Weights of a small sound classifier.
Model: 6.43M parameters, log mel input, arch transformer, norm layernorm, activation gelu, layers 8.
Data: trained on short read English sentences (LibriTTS-R), 26041 training examples.
Rows from block 5 of a small sound classifier, named by matrix and row number. Rows with one number belong to one neuron. Each number is 128 + 32 x the weight over its row's rms, rounded and kept within 0 to 255. All counts start at 0.
After each neuron's rows are labels from the 100 clips, of 14976, where the neuron reaches its highest value: "responds to" is what is common among them. Only what is clearly more common there than usual is listed. The data: short read English sentences (LibriTTS-R). In brackets: how many of the 100.
# fc1: MLP up (model.blocks.5.mlp.fc1.weight, 1024x256), inputs 0-127
# fc2: MLP down (model.blocks.5.mlp.fc2.weight, 256x1024, transposed), outputs 0-127

fc1.270 [ 74  96 126 100 133 131 111 117 167 120  76 131 137 131  66 133 111 105 159 101 131  92 115  73  91  99 103 122 138 149  86 154 145 168  98 165 148  88 110 159 121 118 152 117  95 110 172 147 131  75 113  45 136 106 170 148 115 117 100 132 166 162 178 133 160 161  97 131 119  92 146 122  69 106  76 175 184 168 110 123 120 166  91 151 146  87 132  95 127 177 121 162 143 187 108 145 107 121 146 141 136 178  96 166 119 140 156 137 178 103 164 152 116 179  59 136 112 127 173 185 121 116 137 109 105 159  67 110]
fc2.270 [133 147 111 150 135 132 144 103 136 154 158 135 163 132 130 141 140 193 129 141 117 138  83 148 199 144 166 110 134 176 127  99 124 124 118  36 133 140 149 103 128 137 169 104 126 144 115 120 121 150 116 202 123 153  46 142 172 100 160 188 119  85 119 111 142 139 106 104  82 166 155 128 121 152 107  93 128  92 118 137 129 128 147 172 112 166  94 158 143 107 101 197 183  53 139  73 129 153 107 130  49  76 107  48  88 124  75 129 110 156  58 136  83 128 201 141 177 141 101  90 150 149  94 142 105 105 168 135]
responds to: voice: male (100)

fc1.334 [186  92 152 128 165  99  67  73 121  89 157 146 184 137 109  62 136 145 106 136 118  56 122 113 132 139 107 135 140 118 173 106 168 130 112 162 121 133 159 132 157 101 119 132 121 133 198 174 118 114 114 109 121 111 145  50 164 107 103 111 172 125 166  78 211 103  97 129 125  84 154 113  98  76  96  89 115 112 131 109  96 171 118 139 138  62  80 101 109 133 130 141  87 165 120 199 138 183  96 198 185 116  49 154 139 170 132 125  69 109 102 141 124  78 199 168 141 162 148 156 196 115 126 114  57 101 154 139]
fc2.334 [147 193 122 120  70 142 139 143 109 100  85 115 129  68 123 187 168 123 193 133 158 168  85  87 107 112 164  90 122  80 154 115 135  93 120  98 156  90 115 135 114 132  91 104 108 128  90  77 129  87  98 147 122 150 142 192 122 172 155 171 108  55 123 140 119 119 176 144 100 154 160 133 144 145  56 157  97 118 119 100 128 162 157 108 103 193 183 173 159  61 129 135 183  76  81 134 153 108 151  57  69 126 176 127 126  72 130  89 138 165  73 151 161 154 133  85 145 144 123 136 124 186 160  82 185 107 106 119]
responds to: voice: male (82)

fc1.72 [180 175 148 177 127 170 163 164 154  96  77 140 107 147  99 128 113 140 134 172  59 154 134 129 137 100 114 173 137 133 100 133 161  55  86  91 112 164 119 107 155  96 118 103 116 136  89 102 179 174 119  84 162  94 115 124 131 173 149 125 154 102 131  82 123 162 174 122 118 110 115 148 174 157 100 153 124 121 115  87  94 133 109 170  85 122 157 100 134 127 168 110 160  99  78 172 102 164 164 168 161 126  88  79  73 100 148 122 137 115 139 113 136 105  28 177  98 154 158 168 115 175 110 116 134  76 120 114]
fc2.72 [164  77  88 133  83 134 142 107  99 113 172 135 107 118 133  71 140 146 101 135 146 143 147 109 133 148 124 110  89 153 186 209  91 196 134 111 156  92 125 153  99 131 113 120 121 122  98 119 150 163 129 122  86 116  81 217 205 122  66 127 183 132 129 140 110 134 125 149 146 146  98 113  74 141 169 194 120 155 146 114 170 153 142 115  84 122 104 125 164 149 110 135 110 115 136 144 153 120  76 106 124 104 177 170 109  62 135 162 127 147 148 143 116 176 226  88 161 162  74 177 156  45  97 158 145 168 117 127]
responds to: voice: female (88)

fc1.22 [153  81 128 144 117 231 140 155 191 113 111 156  79 128 152  93 101 114 109 141 146 132 113 105  61 186 158 140 131  77 140 126 144 125 175 124 151 105 146 162 113 125 153 129  98  77 142 101 155  72 121 119 153 177  96 104 135  78 100 135 159 171 141 135 146 169 166 105 122 123 170 139 154  86  56 171 116 105 121  90  65  80 192 163 130  55 163 133 109 125 118 124 183 133 152 145 147  50  94 157 149 120  59 124 125 121 140 149 100  92 101 128 163  91  85  72 147 157 100 225 143 126 112 153  88 179 108 100]
fc2.22 [148 136 100  99  97  38 138 125 166 156  90 152 100 125 145 181 148 100 147 139 138 125 105 145 180  68 152 113  99 109  91 157  99 129  81 101 102 128 168 165 162 170 145 153 167 161 151 168  75 168  96 122 125  55 133 123 175 134 131 183  78 161 126 138  62 113 139 151  98 162 123 116 133 179 153 132 159 121  94 144 191 163 110 176 133 143  72 120 128 137 131 163 104 148  50 159 166  85 157  91  77 126 166 113 185 115 120 135 172 142 167 112  88 182 139 178 144  99 138  59  94 104 144  83 165 117 182 142]
responds to: voice: male (73)

fc1.313 [148  99  99 147 128 102  59 160  85 130 128 157 100  84 187 187  84  92 159 130 133  97 156 138  94 142 153 133 117 122 123 140 131 171 157 110 102 168  97  49 142 134 128 128  49 146  98 192 124 130 125 145 182 128 125 173 139 159 104 112 184 101 141 149 113 150 151 195  83 139 105 146 124 139 191 101 122 130 113  76  87 126 130 143 167  84 123  75 117  94 142 154 143 105 128 132 101  84  74 194 127 108 138 103 134 122 179  60 138 143 150 220 110 115 137 107 112 127 141 132 119 204 119 101 126  93  98 125]
fc2.313 [137  89 116 132 135 191 181 142 158 110  84  72 154 124 113 140 137 132 153  83 148 141  84 145 151  82 116 136 187 142 155 133 121  79 122  86 158  93 128 149 127 129 132 131 149 146 169 147 130 159 139 115 113 139  95 106 121  91 112 116 113 158 130 104 156 101 120  82 182 105 160 117 115 128 105 106 131 196 139 140 110 186 132 156 116 184 138 138 168 173 120  67 122 123 159 189 197 167 181  86 124 151 108 144 115 114 130 123 157 134 103 101 108 145 110  85 122  33  74 136 119 104 100 144 160 149 161 133]
responds to: voice: female (97)

fc1.284 [149 189 108 100 104 128 130 130 142 110 222 115 112  70 158  63 177 126 100 115 115 151 166 114  93 157 150 100 180 137  91 149 137  91  85 105 165 119 156  74 148 144 139 104 144 113 136 164 146 114 128  73 118 101 142  95  83 125 173 132 144  88  76 145 153 175 194 119 134  84 134 180 144 135 138 123 145 126 137 156 166  87 114 109 114  98 114  97 109 174 145 148 124 128 159 164 153 133 117 111 117 103 125 170  90  78  57 109 152 181 167 124 138  96 109  94  99 122 134 223  93 124 101 100 102 141 119 143]
fc2.284 [ 76 112 173 144 126 112  91 108 160 130 124 153 157 179 180 190 105 123 241 113 156 144 170 129 157 136 154  70 133 156 131  94 102 209 157 133 132  99 132 148 112 121  91  87  90 108 115  72 120 145 150 189 144 162 152 164 169 116 124 172 144 155 197  75 118 173  68 148 122 130  68 124  82  83 115 143 101 125 130 157  79 146 211 128 153 158  33 123 107 125 172 133 129  98  80 114 124  91 140 110 138 143 125  98 160 162 153 104 189 137  74 114 131 128 116 127 137 165 188 143 150  63  69 145 129 156 143  81]
responds to: voice: female (93)