From a checkpoint of a small sound classifier.
Training: muon at rate 0.018, 11000 steps, held-out accuracy 97%.
Data: trained on short read English sentences (LibriTTS-R), 26041 training examples, 27.0 epochs.
Rows from block 3 of a small sound classifier, named by matrix and row number. Rows with one number belong to one neuron. Each number is 128 + 24 x the weight over its row's rms, rounded and kept within 0 to 255. All counts start at 0. Numbers have three digits each.
After each neuron's rows are labels from the 100 clips, of 14976, where the neuron reaches its highest value: "responds to" is what is common among them. Only what is clearly more common there than usual is listed. The data: short read English sentences (LibriTTS-R).
# fc1: MLP up (model.blocks.3.mlp.fc1.weight, 1024x256), inputs 0-255
# fc2: MLP down (model.blocks.3.mlp.fc2.weight, 256x1024, transposed), outputs 0-255

fc1.369:113109110109120146132100135135135120116200096174104131157152109165143132143106144118157171136128098138161140106096174162113146165159117131185112121098105125156114158112138139120126165129143165105119103115159106108120152135137136166134132145129138140124091137121103135123106111148094123107150123142086158134122181142140104126094131102127145137096089103166149137138089119135079116143133126115165107084147104094151146178141141131139155150114137112144069130121171141136149140138128097108155086138123125146110158083122087138076143103126128142163210118108097132123111142177105121137072098115146151136102174136141117120113119149134117105135105153111102148140113130146107137149114122147094073157100097106124111152111117103098126124123127144142115149107054127104113119155131108
fc2.369:185109107129110104118168121156162126120119126125192172105126136102100152059131098175163131122115139123118097138142101103119127108133102118109124154158146121113093163156081152132134133130147143131143110142088155120159110105102181145122163119093110149118137126114125095130098138092086120139108102106128099148176162099104123098105144130077131099123100121132138112158174135104172114119129139100075148109126126147134127100119135125192077098158132133153147148146163102129128146098133126123089125170143101150108141158105096131101134129094076125146153130170112122126129118110128117075145127157137144113129119118152154138108100132110135195100143099106126149108143142156142158102132152163143136142144117133118158100137156177124133145111113099130101111142188134127111137105131156
responds to: voice: male

fc1.577:149105104108095121108121200102126102126149110130104105123138142120125109136104167123141170167137121135179127139165118117139135134154129051090127118102120155147145148110087141103123158129130096139152134088119089110124133142141151109154156132164108124137136153138140063145139144134154123141138083147117132117136101137124138133116142160115159162123123101144100153105122122098150136116126091124129120131115123143140106168108130174094074126109158157166110153154110094116129144140149135132139159108160083130089171137145125145115098103119120118096141101118155169167155110115095076144179124132152103175129115151104087133154165144125154082156116079159142106135139101141141139190140145155147132101136090170142108106094114128142131103134137101115122152137105091082159126104102131
fc2.577:060154137102147134088123113125148134128130099106124139142086112130127170139142108122180121141129157133146171080105107146143123097142139126102121117164142107100121121151143144128146133144158135120125165138102092139124177116126136143120127124105195163112131124135091134152105100111089144124114135097163113162120139116128120130147124093100135131148147146119118096107097135153128142098114131094096155191116163100086140124187127081152156182166074076078096127133176102143129141105161140137121135119151113113157090127130160099105153124126172118141123167098143133124110154149155111113137151116149096137122143128120154105090165106137126080078174149116123141150107127155104127120128132126138136123077142117126140152123124086166132120134113173141151092112139113124073158137129144
responds to: voice: male

fc1.564:109155155140135127133127112109150131138125150073101167116123165104130102134151119113125098130148167100176143112147126105099090104155103168133082116105135113114152138124142160124119148115135119127150178114131126106098099093134186087117155143136161132116148097116136138170147146110113146083058151111113140151125126079123159167149165124158135140130164144152140137142171149124127182151117126116128100123123134100150159134151138152128098138112105122114108124135178115122126121123093164117159107165135114109101137147052121135135095146115144158115090163086131128087145137139095097118127120156128143165110122117135137129149146150176100108138154115148095127127115149126119144131120107146101121109142116116150138127145144142113152122084105163149071150177047107134083134149105097
fc2.564:114168097116121155139137122112126135096149136131084137135132101127126144143073097155145137103132122129150130105092136123110131103094117122137150117108130160116150130117161098098134131136144151126146095128134152173111128139143133100117163140122152151134174185147122127099087139136156096112108092136192160150144136099121134089107094147089159157141089122128145120081145086133140107092099161135142161133091158100095140148124116088082151161135173153163116103146071096165145100126142115165161126054139123151182134159172142086145171124115127144142142126170135128132107135147142111115131144117159157126132131159093102070098117137142153116123107117181105132114108102105145095106130167142158136118127122159136116120101124127168150111107128088129102111131116150120139157150129144
responds to: voice: male

fc1.130:161151146104117142119138153136111195109083130119131173130155117161082110088175124112150095111091153093105115101156171160118135109126137121113133131157111097164113145147113132181113113138120119110151111118095124134141119140096132137118114145109106123178120123153098126155095119129106148124089140131146091088148110106167170180166117146117075176139124153129117132138142136054089105119149131103156108091137084131134124122110134170152123114109105165122132139125115156165126149095152142150117127174102150164103134147103123177132139080125133144117102159152159119160118086136118122096145125097142124084155119132151159088086145149141149125143105102139124131147110079079098129155132107097152120143115127156129120147158118139101124104119109168148144118156174131130123139133125139
fc2.130:127131112140075103122129114111118142131191130153104142110126124104106152153087162188085115127160133134119110136106120106123162162113104133142120143091122155085143100120127124116141137136138161076086145102077160133113153114100140098109137152126131115082132108092165150173144099135103167134118118078145141158110150127108094120122123128086135119139174109144126128151120118139152152158068142129124101144132138160144134106146111081159179170148129109152102099106096093132143166114151093124128142131094120136168112106126129098129137137115090142141128144155122088151110156139124114145104149133101097146101195151131104177154125107155136125109096125136138111115164134158150104165144129111087185113136141114144147158095163126126188132159135097108127110098130122135158126112124108
responds to: voice: male

fc1.0:140057141153127125152111095101157132151125116204139113133094131119124118128137061115120095116146126162184114141137099143136097133114164131131154137160110150115154121107133167122099135091117083104086169156093096172097134138118097138098137165128116152139131138155151175132135089118135117109113095137110141120099135124120125145118118137140135131139146133105117085145153096137096122106127143162099099144138137132116110100134086160140130131157104155139224137108144118110080129115132124141153153111170121154137157171085183131158091120127120152119160114122170088140101136148130154119101129143123123143132147118093152120135113165125044105124130138136127135146121122112122117120135138103139120131122113140134133118129073100146119086157139118168165134139105170112141107107161127
fc2.0:117184139140158174108169143098121083139151122130119124101167122169128133151106142112114089138155119110129152130120180188109158123109124122092102153095123121116129147147122188102101093133131150168121091145136118087160099101102104122177099107162143085157136138148130102126116135093165144125129135146130122124160121129171132141100082145149132079121114103115131181096128115108149149100116131132163098161141120111094141130127153119124162103133211121166094134171139133099132110109144114123133130136066149076139074107122128126147124117166112134135111128130119151110123091159120091153131151128102103117108107141140106156158111130141144149116152129151130124144131128200121122105110090077127111140133148097149143129123142167121144131088123138076114099136145132127145127140115137
responds to: voice: female

fc1.354:117139143124157141173105130124085104140129135119153119131134137149077151098148137103160106143134120169129143104123101138096120126159110128143089142114139128141145128153088092140102137118137116088122144146132146146160122104125103165162126129146108127119122144174124158100138147138127116117161119158110104124178108085144135119084094118111144132132147188154166154140129146122160090158071128142145083183132123146147150109119153200160106149128193109078120115150132128108103088120115093133156134133136110119085146123129162097134074148152130146148150108112078117143118108131121120084165134145162139103190087146128124120139122126132151117126178140109113140111095128119138101089178128142137087110144124123163151137117125070127088141144132133115081128112135133079115105101126128
fc2.354:150137113145155145099094132151139141089074167126147155088137151154110085127146107111136157108117154104144116106118127141139123146150113104138187110124125121133099136113129125128162139096125122103162106105158123135157156142127121126134134098175159112136147158125150122164131080142146114156101156129138119137145136157129086168192159084092110121116113152113161122148137145109098134100127095163119133087082147093101118141124155135103103147143068156134074122102163176088152171114115113127125135100122105142167176111130116169134168158118129106129084149123136082119130096124119123161149120125160116169110123079122157144100110147122138186102097135139108101163161109148103114139098117112118152109113134137091114156099111151135129113150112118113132094088142105136140131182134138
responds to: voice: female

fc1.547:103152122146091104157164146117105119078140147118119119111082120127126136128167173115157114107120159168169170133080171113148133141109091134097139121109099172081118129113136152154123094086148142125139115095139122104124131140155151107186132132136123097100133092127098091108123127151132196130126138124146168120165182175101162112148100089135146131135138171166123127122134147118118139123082128163138109137090157151120121143088116105097126145143128137150134149174096123109152142145058127088120164148111145129116111154117133125137162133123143083120109097088155123110119151166125141112109118128098154123146169123084123151121105156151112137118103141089107152165106162140137140136081107123124088161126132152116110126146160142145149100146121107098126137141074140135122137110163142
fc2.547:120127125146147121102128135137139117176122126154152120119133131106133043150119090170143138156113110137129155123116102122092132124096120161135104118137137089123139121136120184122145148105126067119152124152145147104072123155094110166162150144152152104107099094169093129113104162134116130118143124119125123169140090091147117131116128116113110122137131118160153115135106125142144149149194100122103124123160139140159119089156117100148129111123118121120120096114193095120117105131137143160140102133126146119119112125109138150180116128115109164142157161153138148133182089128176116138155113170195108133094112109152106065111118109111074137097130127163141165093080125165093123078138128134107124140149092141120162098126115085136135128145125148145134135160129145132150119132115177
responds to: voice: male

fc1.38:115131138123101152155172119118125138122122136079124135171127113140108119135115134132158134084121107135091119112093163102125128158123104101167118096126157174144128144097151146106118109105167148165145141174132119157148139075083141137146120122115104091137145121101099113100078087134140159113141138127136143155174138122126161152133093101128173163124069136192158129094142123104103151133140142166121115172140152112119164116113087125118101097138094162115157147105119119177119113120072148097104115098119120135108152166123142141119163163127116134092194136116171121156160132120139098140111136141144158121133120117175111123128166113114122097142127146099111119152149109106100129101101138106103112145121127101125086130150139151105096147153086106082137158167136116081133128128151103
fc2.38:120145099130157112138090106132096116148085109149131132092126146145149096131087093144121152160124153155091138148142104104126147142091115097074140127129129102104141115155081109143143129149085113117109129132125117101122157162161112111120110139111148125083162153120158096137168137096128118135142101141130136128125116128147119097074143138100134095124126129116122176169150116085143135159051152100162171143095146168107120147127113154155109172163144109112106088129120144117142124163150152081115105148146154171128142124115094111140159123120114151144094122142117124147070145108094191109147128087147120123174133136107124147153112177165121170136122140135116119134111134095164103152150143101148130144128139106094163129125145136137142089133176160116139154113122168081162110141106126
responds to: voice: male

fc1.737:094105137125141170135123154102146140097138127135127085128131098147141099210146089150091101145122150106138111106139112112128116161116157137140136123123113089112107139145121182160122084158141124170135104035125114126173142075133142135143144145120116148092131102130137112170161104093126135102139148120120146110130106156140161134183089122128153141156081159125159143104106145151141120121097143144126133152120139119119138111116150126092162141119120140138173135095145166165120127153144105114101145157116091130126137143115151098106124134133120118079106138125156104109153122138118194137144123113101117128137142085128107136129099143109145137125123124118103133132160103150087137113136099135137119151116090174113135124130148177127164102140046123088097130120083094125136149090107092
fc2.737:148143125138149124136107139128118122136113141119154137135134136125124104038144168111153126135109125128091141114125152116098181078155127162107141113132144150112135122146116144133153145164092133094115098184130134056090107133072137080124126151179159142121138149127146088115109141129103148113121119119129100127141129112164119168114127160154109103111115123128150113159094115122128141120126089123130148098132106113181105106142130102148119130121124123131074130124106105151114129146144149209129120122095134098110121101077091111139121137111188137148128126139094150167087118140170120136154087143114143146150114167178128124133118133177138137103143176111094108113120124101135135140116104149143121136120141121177087096173127108181105170112143101148137107134130134158117137168134154
responds to: voice: female

fc1.132:117125160136128140111116107145171165129158097170144111147148127144129128110116159139098149114120116137153150139072143107170112160158113132138147151108111125102129116127153142160139099088088137162105115148130134113128108088179133146124123175076082160127152143156125109165141151132133112128110123121124133142154125122083143122130156119166159132166119131146076107131086119110088130125125103128109150081151090126106097138143126124101104134117199121079139140149143118108146112160095099153135145079076097107172100153122105110138157147085133113186118163138119115100109103114122137123137156120149127125110145169138153130163134140149146124149155188085126139173130091092178121145102121120117120139168128071124164114130118141125093097108133120123105121139119097124108148125082113
fc2.132:161141120163092114127136107127144103116182126112135102124123176107112124133141096108123122130143156114116169084160105133077160077078127152130105097160170114105140154127114131114118173168120164149134113142158125152126173127110152158113158114144201114144145102134115101119130138139113142147120153132105129104119134192118137124123143150131172125102092162103142147150103130091130099137095130126125141140159145116099147144133136122128115121145102088144137153120097103101118167096145151148125128114118106144122112112127125118110117141142120182077171148170131129132123127125112098137124091110107134137159115092113144170122121070109150125088105084201140145103135108158122167092095128169125112120090104134139175100166117117148151117150132151119101160095123121120116113151133070
responds to: voice: male

fc1.283:134074128121126105118168171075147093106118114112125138137139135106130119124168132133132072120154111127119150124161168112146124140149119204144154135147109086089108127136105141169139118133148106173139089111132103127146189118136161125137145147112085139149132087119104092118189131121132102128159093132135153115084120168140117113155126108137159123156140161132129090123148136122167164087092154102117132130126154142095131178156130146099062103118078125116146138137117113152121145124102158147148143127158120125151119157140144112107157106086142152108105124136171111100098111150132152152142097126115139138130113104163117124126131126133078089067155125122154144155134102122151084150120120110160169129133130111143173116092107119118152144142154151088125128099127096102098142109137101
fc2.283:116151174133124101135138074140149110149149180102118133159107107141157145138095126173163127113083147088156116124133117133096124127135130134120122110086168171092105138145160178142169128135094143086101113131115109145104107110155092130099171123170097097149145117143144152083131104142144104148151122149122155099179159116133124104142153127162154115118160144114109124130119104131096126091138101116087147150150157105109133131092099108139128104142176114124094124145127109107093141125121142124147113134100119131106092149101167151086150137147118086124176120122147156094142119163111128072098098122137163092078146161106149146198101168096116152163084130108124105126130114103131140139145157137128133168120106143145089108112156124157108114149137143146128154161143163132127120125125127
responds to: voice: female

fc1.90:150156126107160089113112178123132131104121138123146176098138119112153141111140098095138131128133096123180132132136113122141148147104099098090135122143122147097159125173121153131148174134136085122126172126097098135097132128108172100147139112158093152112148133092114125131130094141141095133080149111119119076142167155148148175120118105125140106093115151151134106145151133098132125157144105212094127118122137127126147130146125150124094155123157113144168141132141078120137132153105125147074181137094076105145171101110107124134135093133099109146118090126124138110135130155113052126134139114160122121168137135120144088128161121120078131143127145127088142097158139161157072134132103168134132149111106130120146087123131149172137108161153135129114124077091127130145140134124150
fc2.90:136107123156101188101127108105111102149151091139151088125122130114123108116110115105149113107129161134142137121143119116155082105179121136117117147120168119146146075121153121123116135107095170151094112131107136135090136129102109124143113121121132111126123131120117139154168105100157150087150120122103129144151103121109101089109161169132113164134174100130134106099085150126116121118143129068143207139139112106142114112127134116160171110119102129125125144162185144148124142127166125128206081155106125160140135176199104111131108153151145102088130135116101124139089123110131142138090112135131129147083101149167137117165088109134141131085145103145129131123056123131103140143142152137132182113142158097124131118138107108132127134185119148112140130125127159113085134139134152
responds to: voice: male

fc1.550:092147113076100130134136105140158111118181120131101111121140134140103146124126121143101122175157134108086118140111100135114144119113115115138162179108138188132132128099118173078156110171137145152079091162152162125110158104127127136168123104141120116130110133130117106112098112130152106117155130076155122172121154134108125171082149151113132073116182137133144122089132131095115108145172180146116146152108100134120145134103119106133105126110138118121129168110142128147155102176126090161113176090116141131140099108112119132128098114082126165124111107095103112117096095156124151110133148152157143102139144115122143077122114141132163137157112147137145070109135178133150135090129144136123103112095142157169130098165150142137121149116095147112086135110136166139086109140104148
fc2.550:147116110133141165142111121106123116150097128125156157136160129132091121111157102087131146076108128168081163115137116103065107139142139130105102134139120124153133191120099107119172154085131155163154112107126117157141116117104159091116131115110126157112119117078101152108121136122141126126101159156130107103134105157141105122143083119157181171098118118108117097155110113144152169099105124126105110132137136108148102121175125159119144075169153104137123122115112099150096122104119137158110106162116116139104097139118143110105162168081111121124159150127159181105131174129123127128146125128147113146159132114178045175161112195122123119132109116142149129140105126106116110146105142094115116122129122112128151163122156115152122116141135160138097143141128125197158133104147134
responds to: voice: female

fc1.257:106154174139108173155131086142062179145103139157156165154119127120102102123112101154169152133136153122090106161099164136122152153120152119174083096160101122120114116104131144119156124117129195085114103135112146109083146169126132141119110105159114152157139104153095137155080136135111127146138137144121114127126119149134139131126136109110130087107129109171178106144101085165148116136073153135128117107133110106104130132154106123106143115135144128074124138125139138119125146129102114135117103138117170102168150103164128088134107108144153114107162160138097089158123111109135152133160146110114098150147114112148117151114091165108126162166135124131133083095120124134122081152071143138099142115149142151116154150135090099102127105112169134126098152134115116167162135102147086
fc2.257:136092132155139101109137131120134130087128159149094130157128122130107125144145161108157124143120058152102178100109076092122136137105126123105138145119110117096150193110126104138114143094134103105159161077116114131185108157153119098120154138108117140093154106127132149150134148153087117111140108129116154123115162098105119124151119140081129147170151074103164138109137133125110160165158117081089141103130180142119119145131092154156149098097165121120141135115134138123171122149155111113091122163172176154110129089112135116112122134128100110166128097088126117107156089132146138099115114113132126138117143122127133129158153105086169140107157134113130135179127150095143120131144097109138156109099151114154119145115171155130121157146099144088102138143150158140109138072136175
responds to: voice: male

fc1.389:118144131147142124126134147143118104156132135129095116100129044117142170126122172165135112119115088121090112135132099114166097119133151127120139138118105078148124067152112123126092134152161120113106103131132151131132144115109127148129145157180138119116128123087116100127108114092146109167185144171126132142124093133103157131148088132092121089120172148128141152184131125157149139114149123137106123135128148151130144178149142143117114113157161152097159125107102084114157164126126142117123129124123156127091121116137105086098125137092097133153092128162120092159149137112114073111133077117122139143158145111170097130132108098076142085143146173101144128126087148174118183134135130122087100156109116132155149117169096135139123109115167182133119102111150159116130136147104133
fc2.389:170151127113168092122119103133147153101120132163145097110125114130127130104106101080122129119119148143153140127146144173142120117142101134109095142111122099140121101132120126147164140112137114153114182126154111138093134130151106158108141137115144121144078140138179131126164134159126092115086125137146173113093056147130112152140115129129154109165131120095074141124103113068106120132096174126143099138148143180136117151120120079125148123101107118119125106152151157117153126105156064121148139115088127080186108144138153148149118170159126130128170171131129156063129161116138183132082126128109111136136114137138119107117123131141109119169091095116148122105122103158120091146127160095117154136157140131140128075084133146139148121143128116157145100144174092128141131153110160
responds to: voice: female

fc1.467:156111099172144136087120176100105102163100127096088120114159121143128172120194114182136115128106092061112148151161138113143097086116143161148130107107110112136147142084172120141134142126116130159107085080118123187106147106163142076109139140149145095086149144101140115082105128137136124117097143148143104117155132142138123156145138158147124098139132130133114114135130112155127159155133137125104141143104152098140175101122154132141159151096128124184155129112145145100115130169128106102146115137134123143116121132133079123090125153136114143138148100160120060137153113115148094152130123075135135100132153142123122142074092096148108101144099142142083124114120128109145120127146134106127129134168147120151169126110135140119164146114127123182125076103131157161108111142147130
fc2.467:121121134129131184114146110145107139147143152086158158125135125126126107151124154123089117145166148091115134151131154107103119114157132098155124153157172102147130125146132145150136153166160147123159137115137107163122164096107088130153117147125083138149113106101155150131149124126125128110148124135112113134091128118136160109162125128137092125122146124077164100122161124110142100165130111155153152133106114129145144141124118110141120145108149100107123118125119088171124095123160116149114174091164157127151083065141123185125065103101133090128126158110108175104138084150092149098143111153110129173158117098111124137177124153105142104160129096098173086070113155138109115112131094164131119166100099093110115126122130136190094102126135096145125149142134133094145142091157114
responds to: voice: female

fc1.208:118099140123090142134084166106118157169150139174143114106144116117111106100125112115133146081092140119121129114143118160144124113133168123159120116130116153130172134175146143156098134134147139130160149095163140157132132113135100135138132105129109113083120146102089143185154100169087131119102131130133149128128118130139169146138147169117150162126131130130211084098116139111126172107146108121148122133145131149133108092127138088171118104104127121117097136117091132140129130146116139090115135181142113124157109113136049122126087113115095120105155101140083125159094093131145156093149141102124153126136093144105157132164153134121166121124134100132166108140096123116112128100140162127117116135190137105123150160056131097128122119156108118130097075151169144164140123147122097
fc2.208:140175104099108074153166105176134116114169113136108134143135147127159095112113153147155166123181155147126178161160147142098136109142079145109163134151103111115148142097131138141123089142138114147100084139092143147109126111114134109133122134139173122141142094108118114139131110119184126137112138148113096128129124118117140108118121093094112115109158084099121162132121101122139107115112149126122107143141111118137155107120127085148111075149093138121158178105155122171140119127120171119095175086126122168092174158112099151107193160121140103163119146092129105144142153086138159122082099155131122090144115096140135174139131125107140122148148100122121174141127140084140132106103119119171122147092137118139134102120091123127137137149097139138160119131128075114158155113090154
responds to: voice: male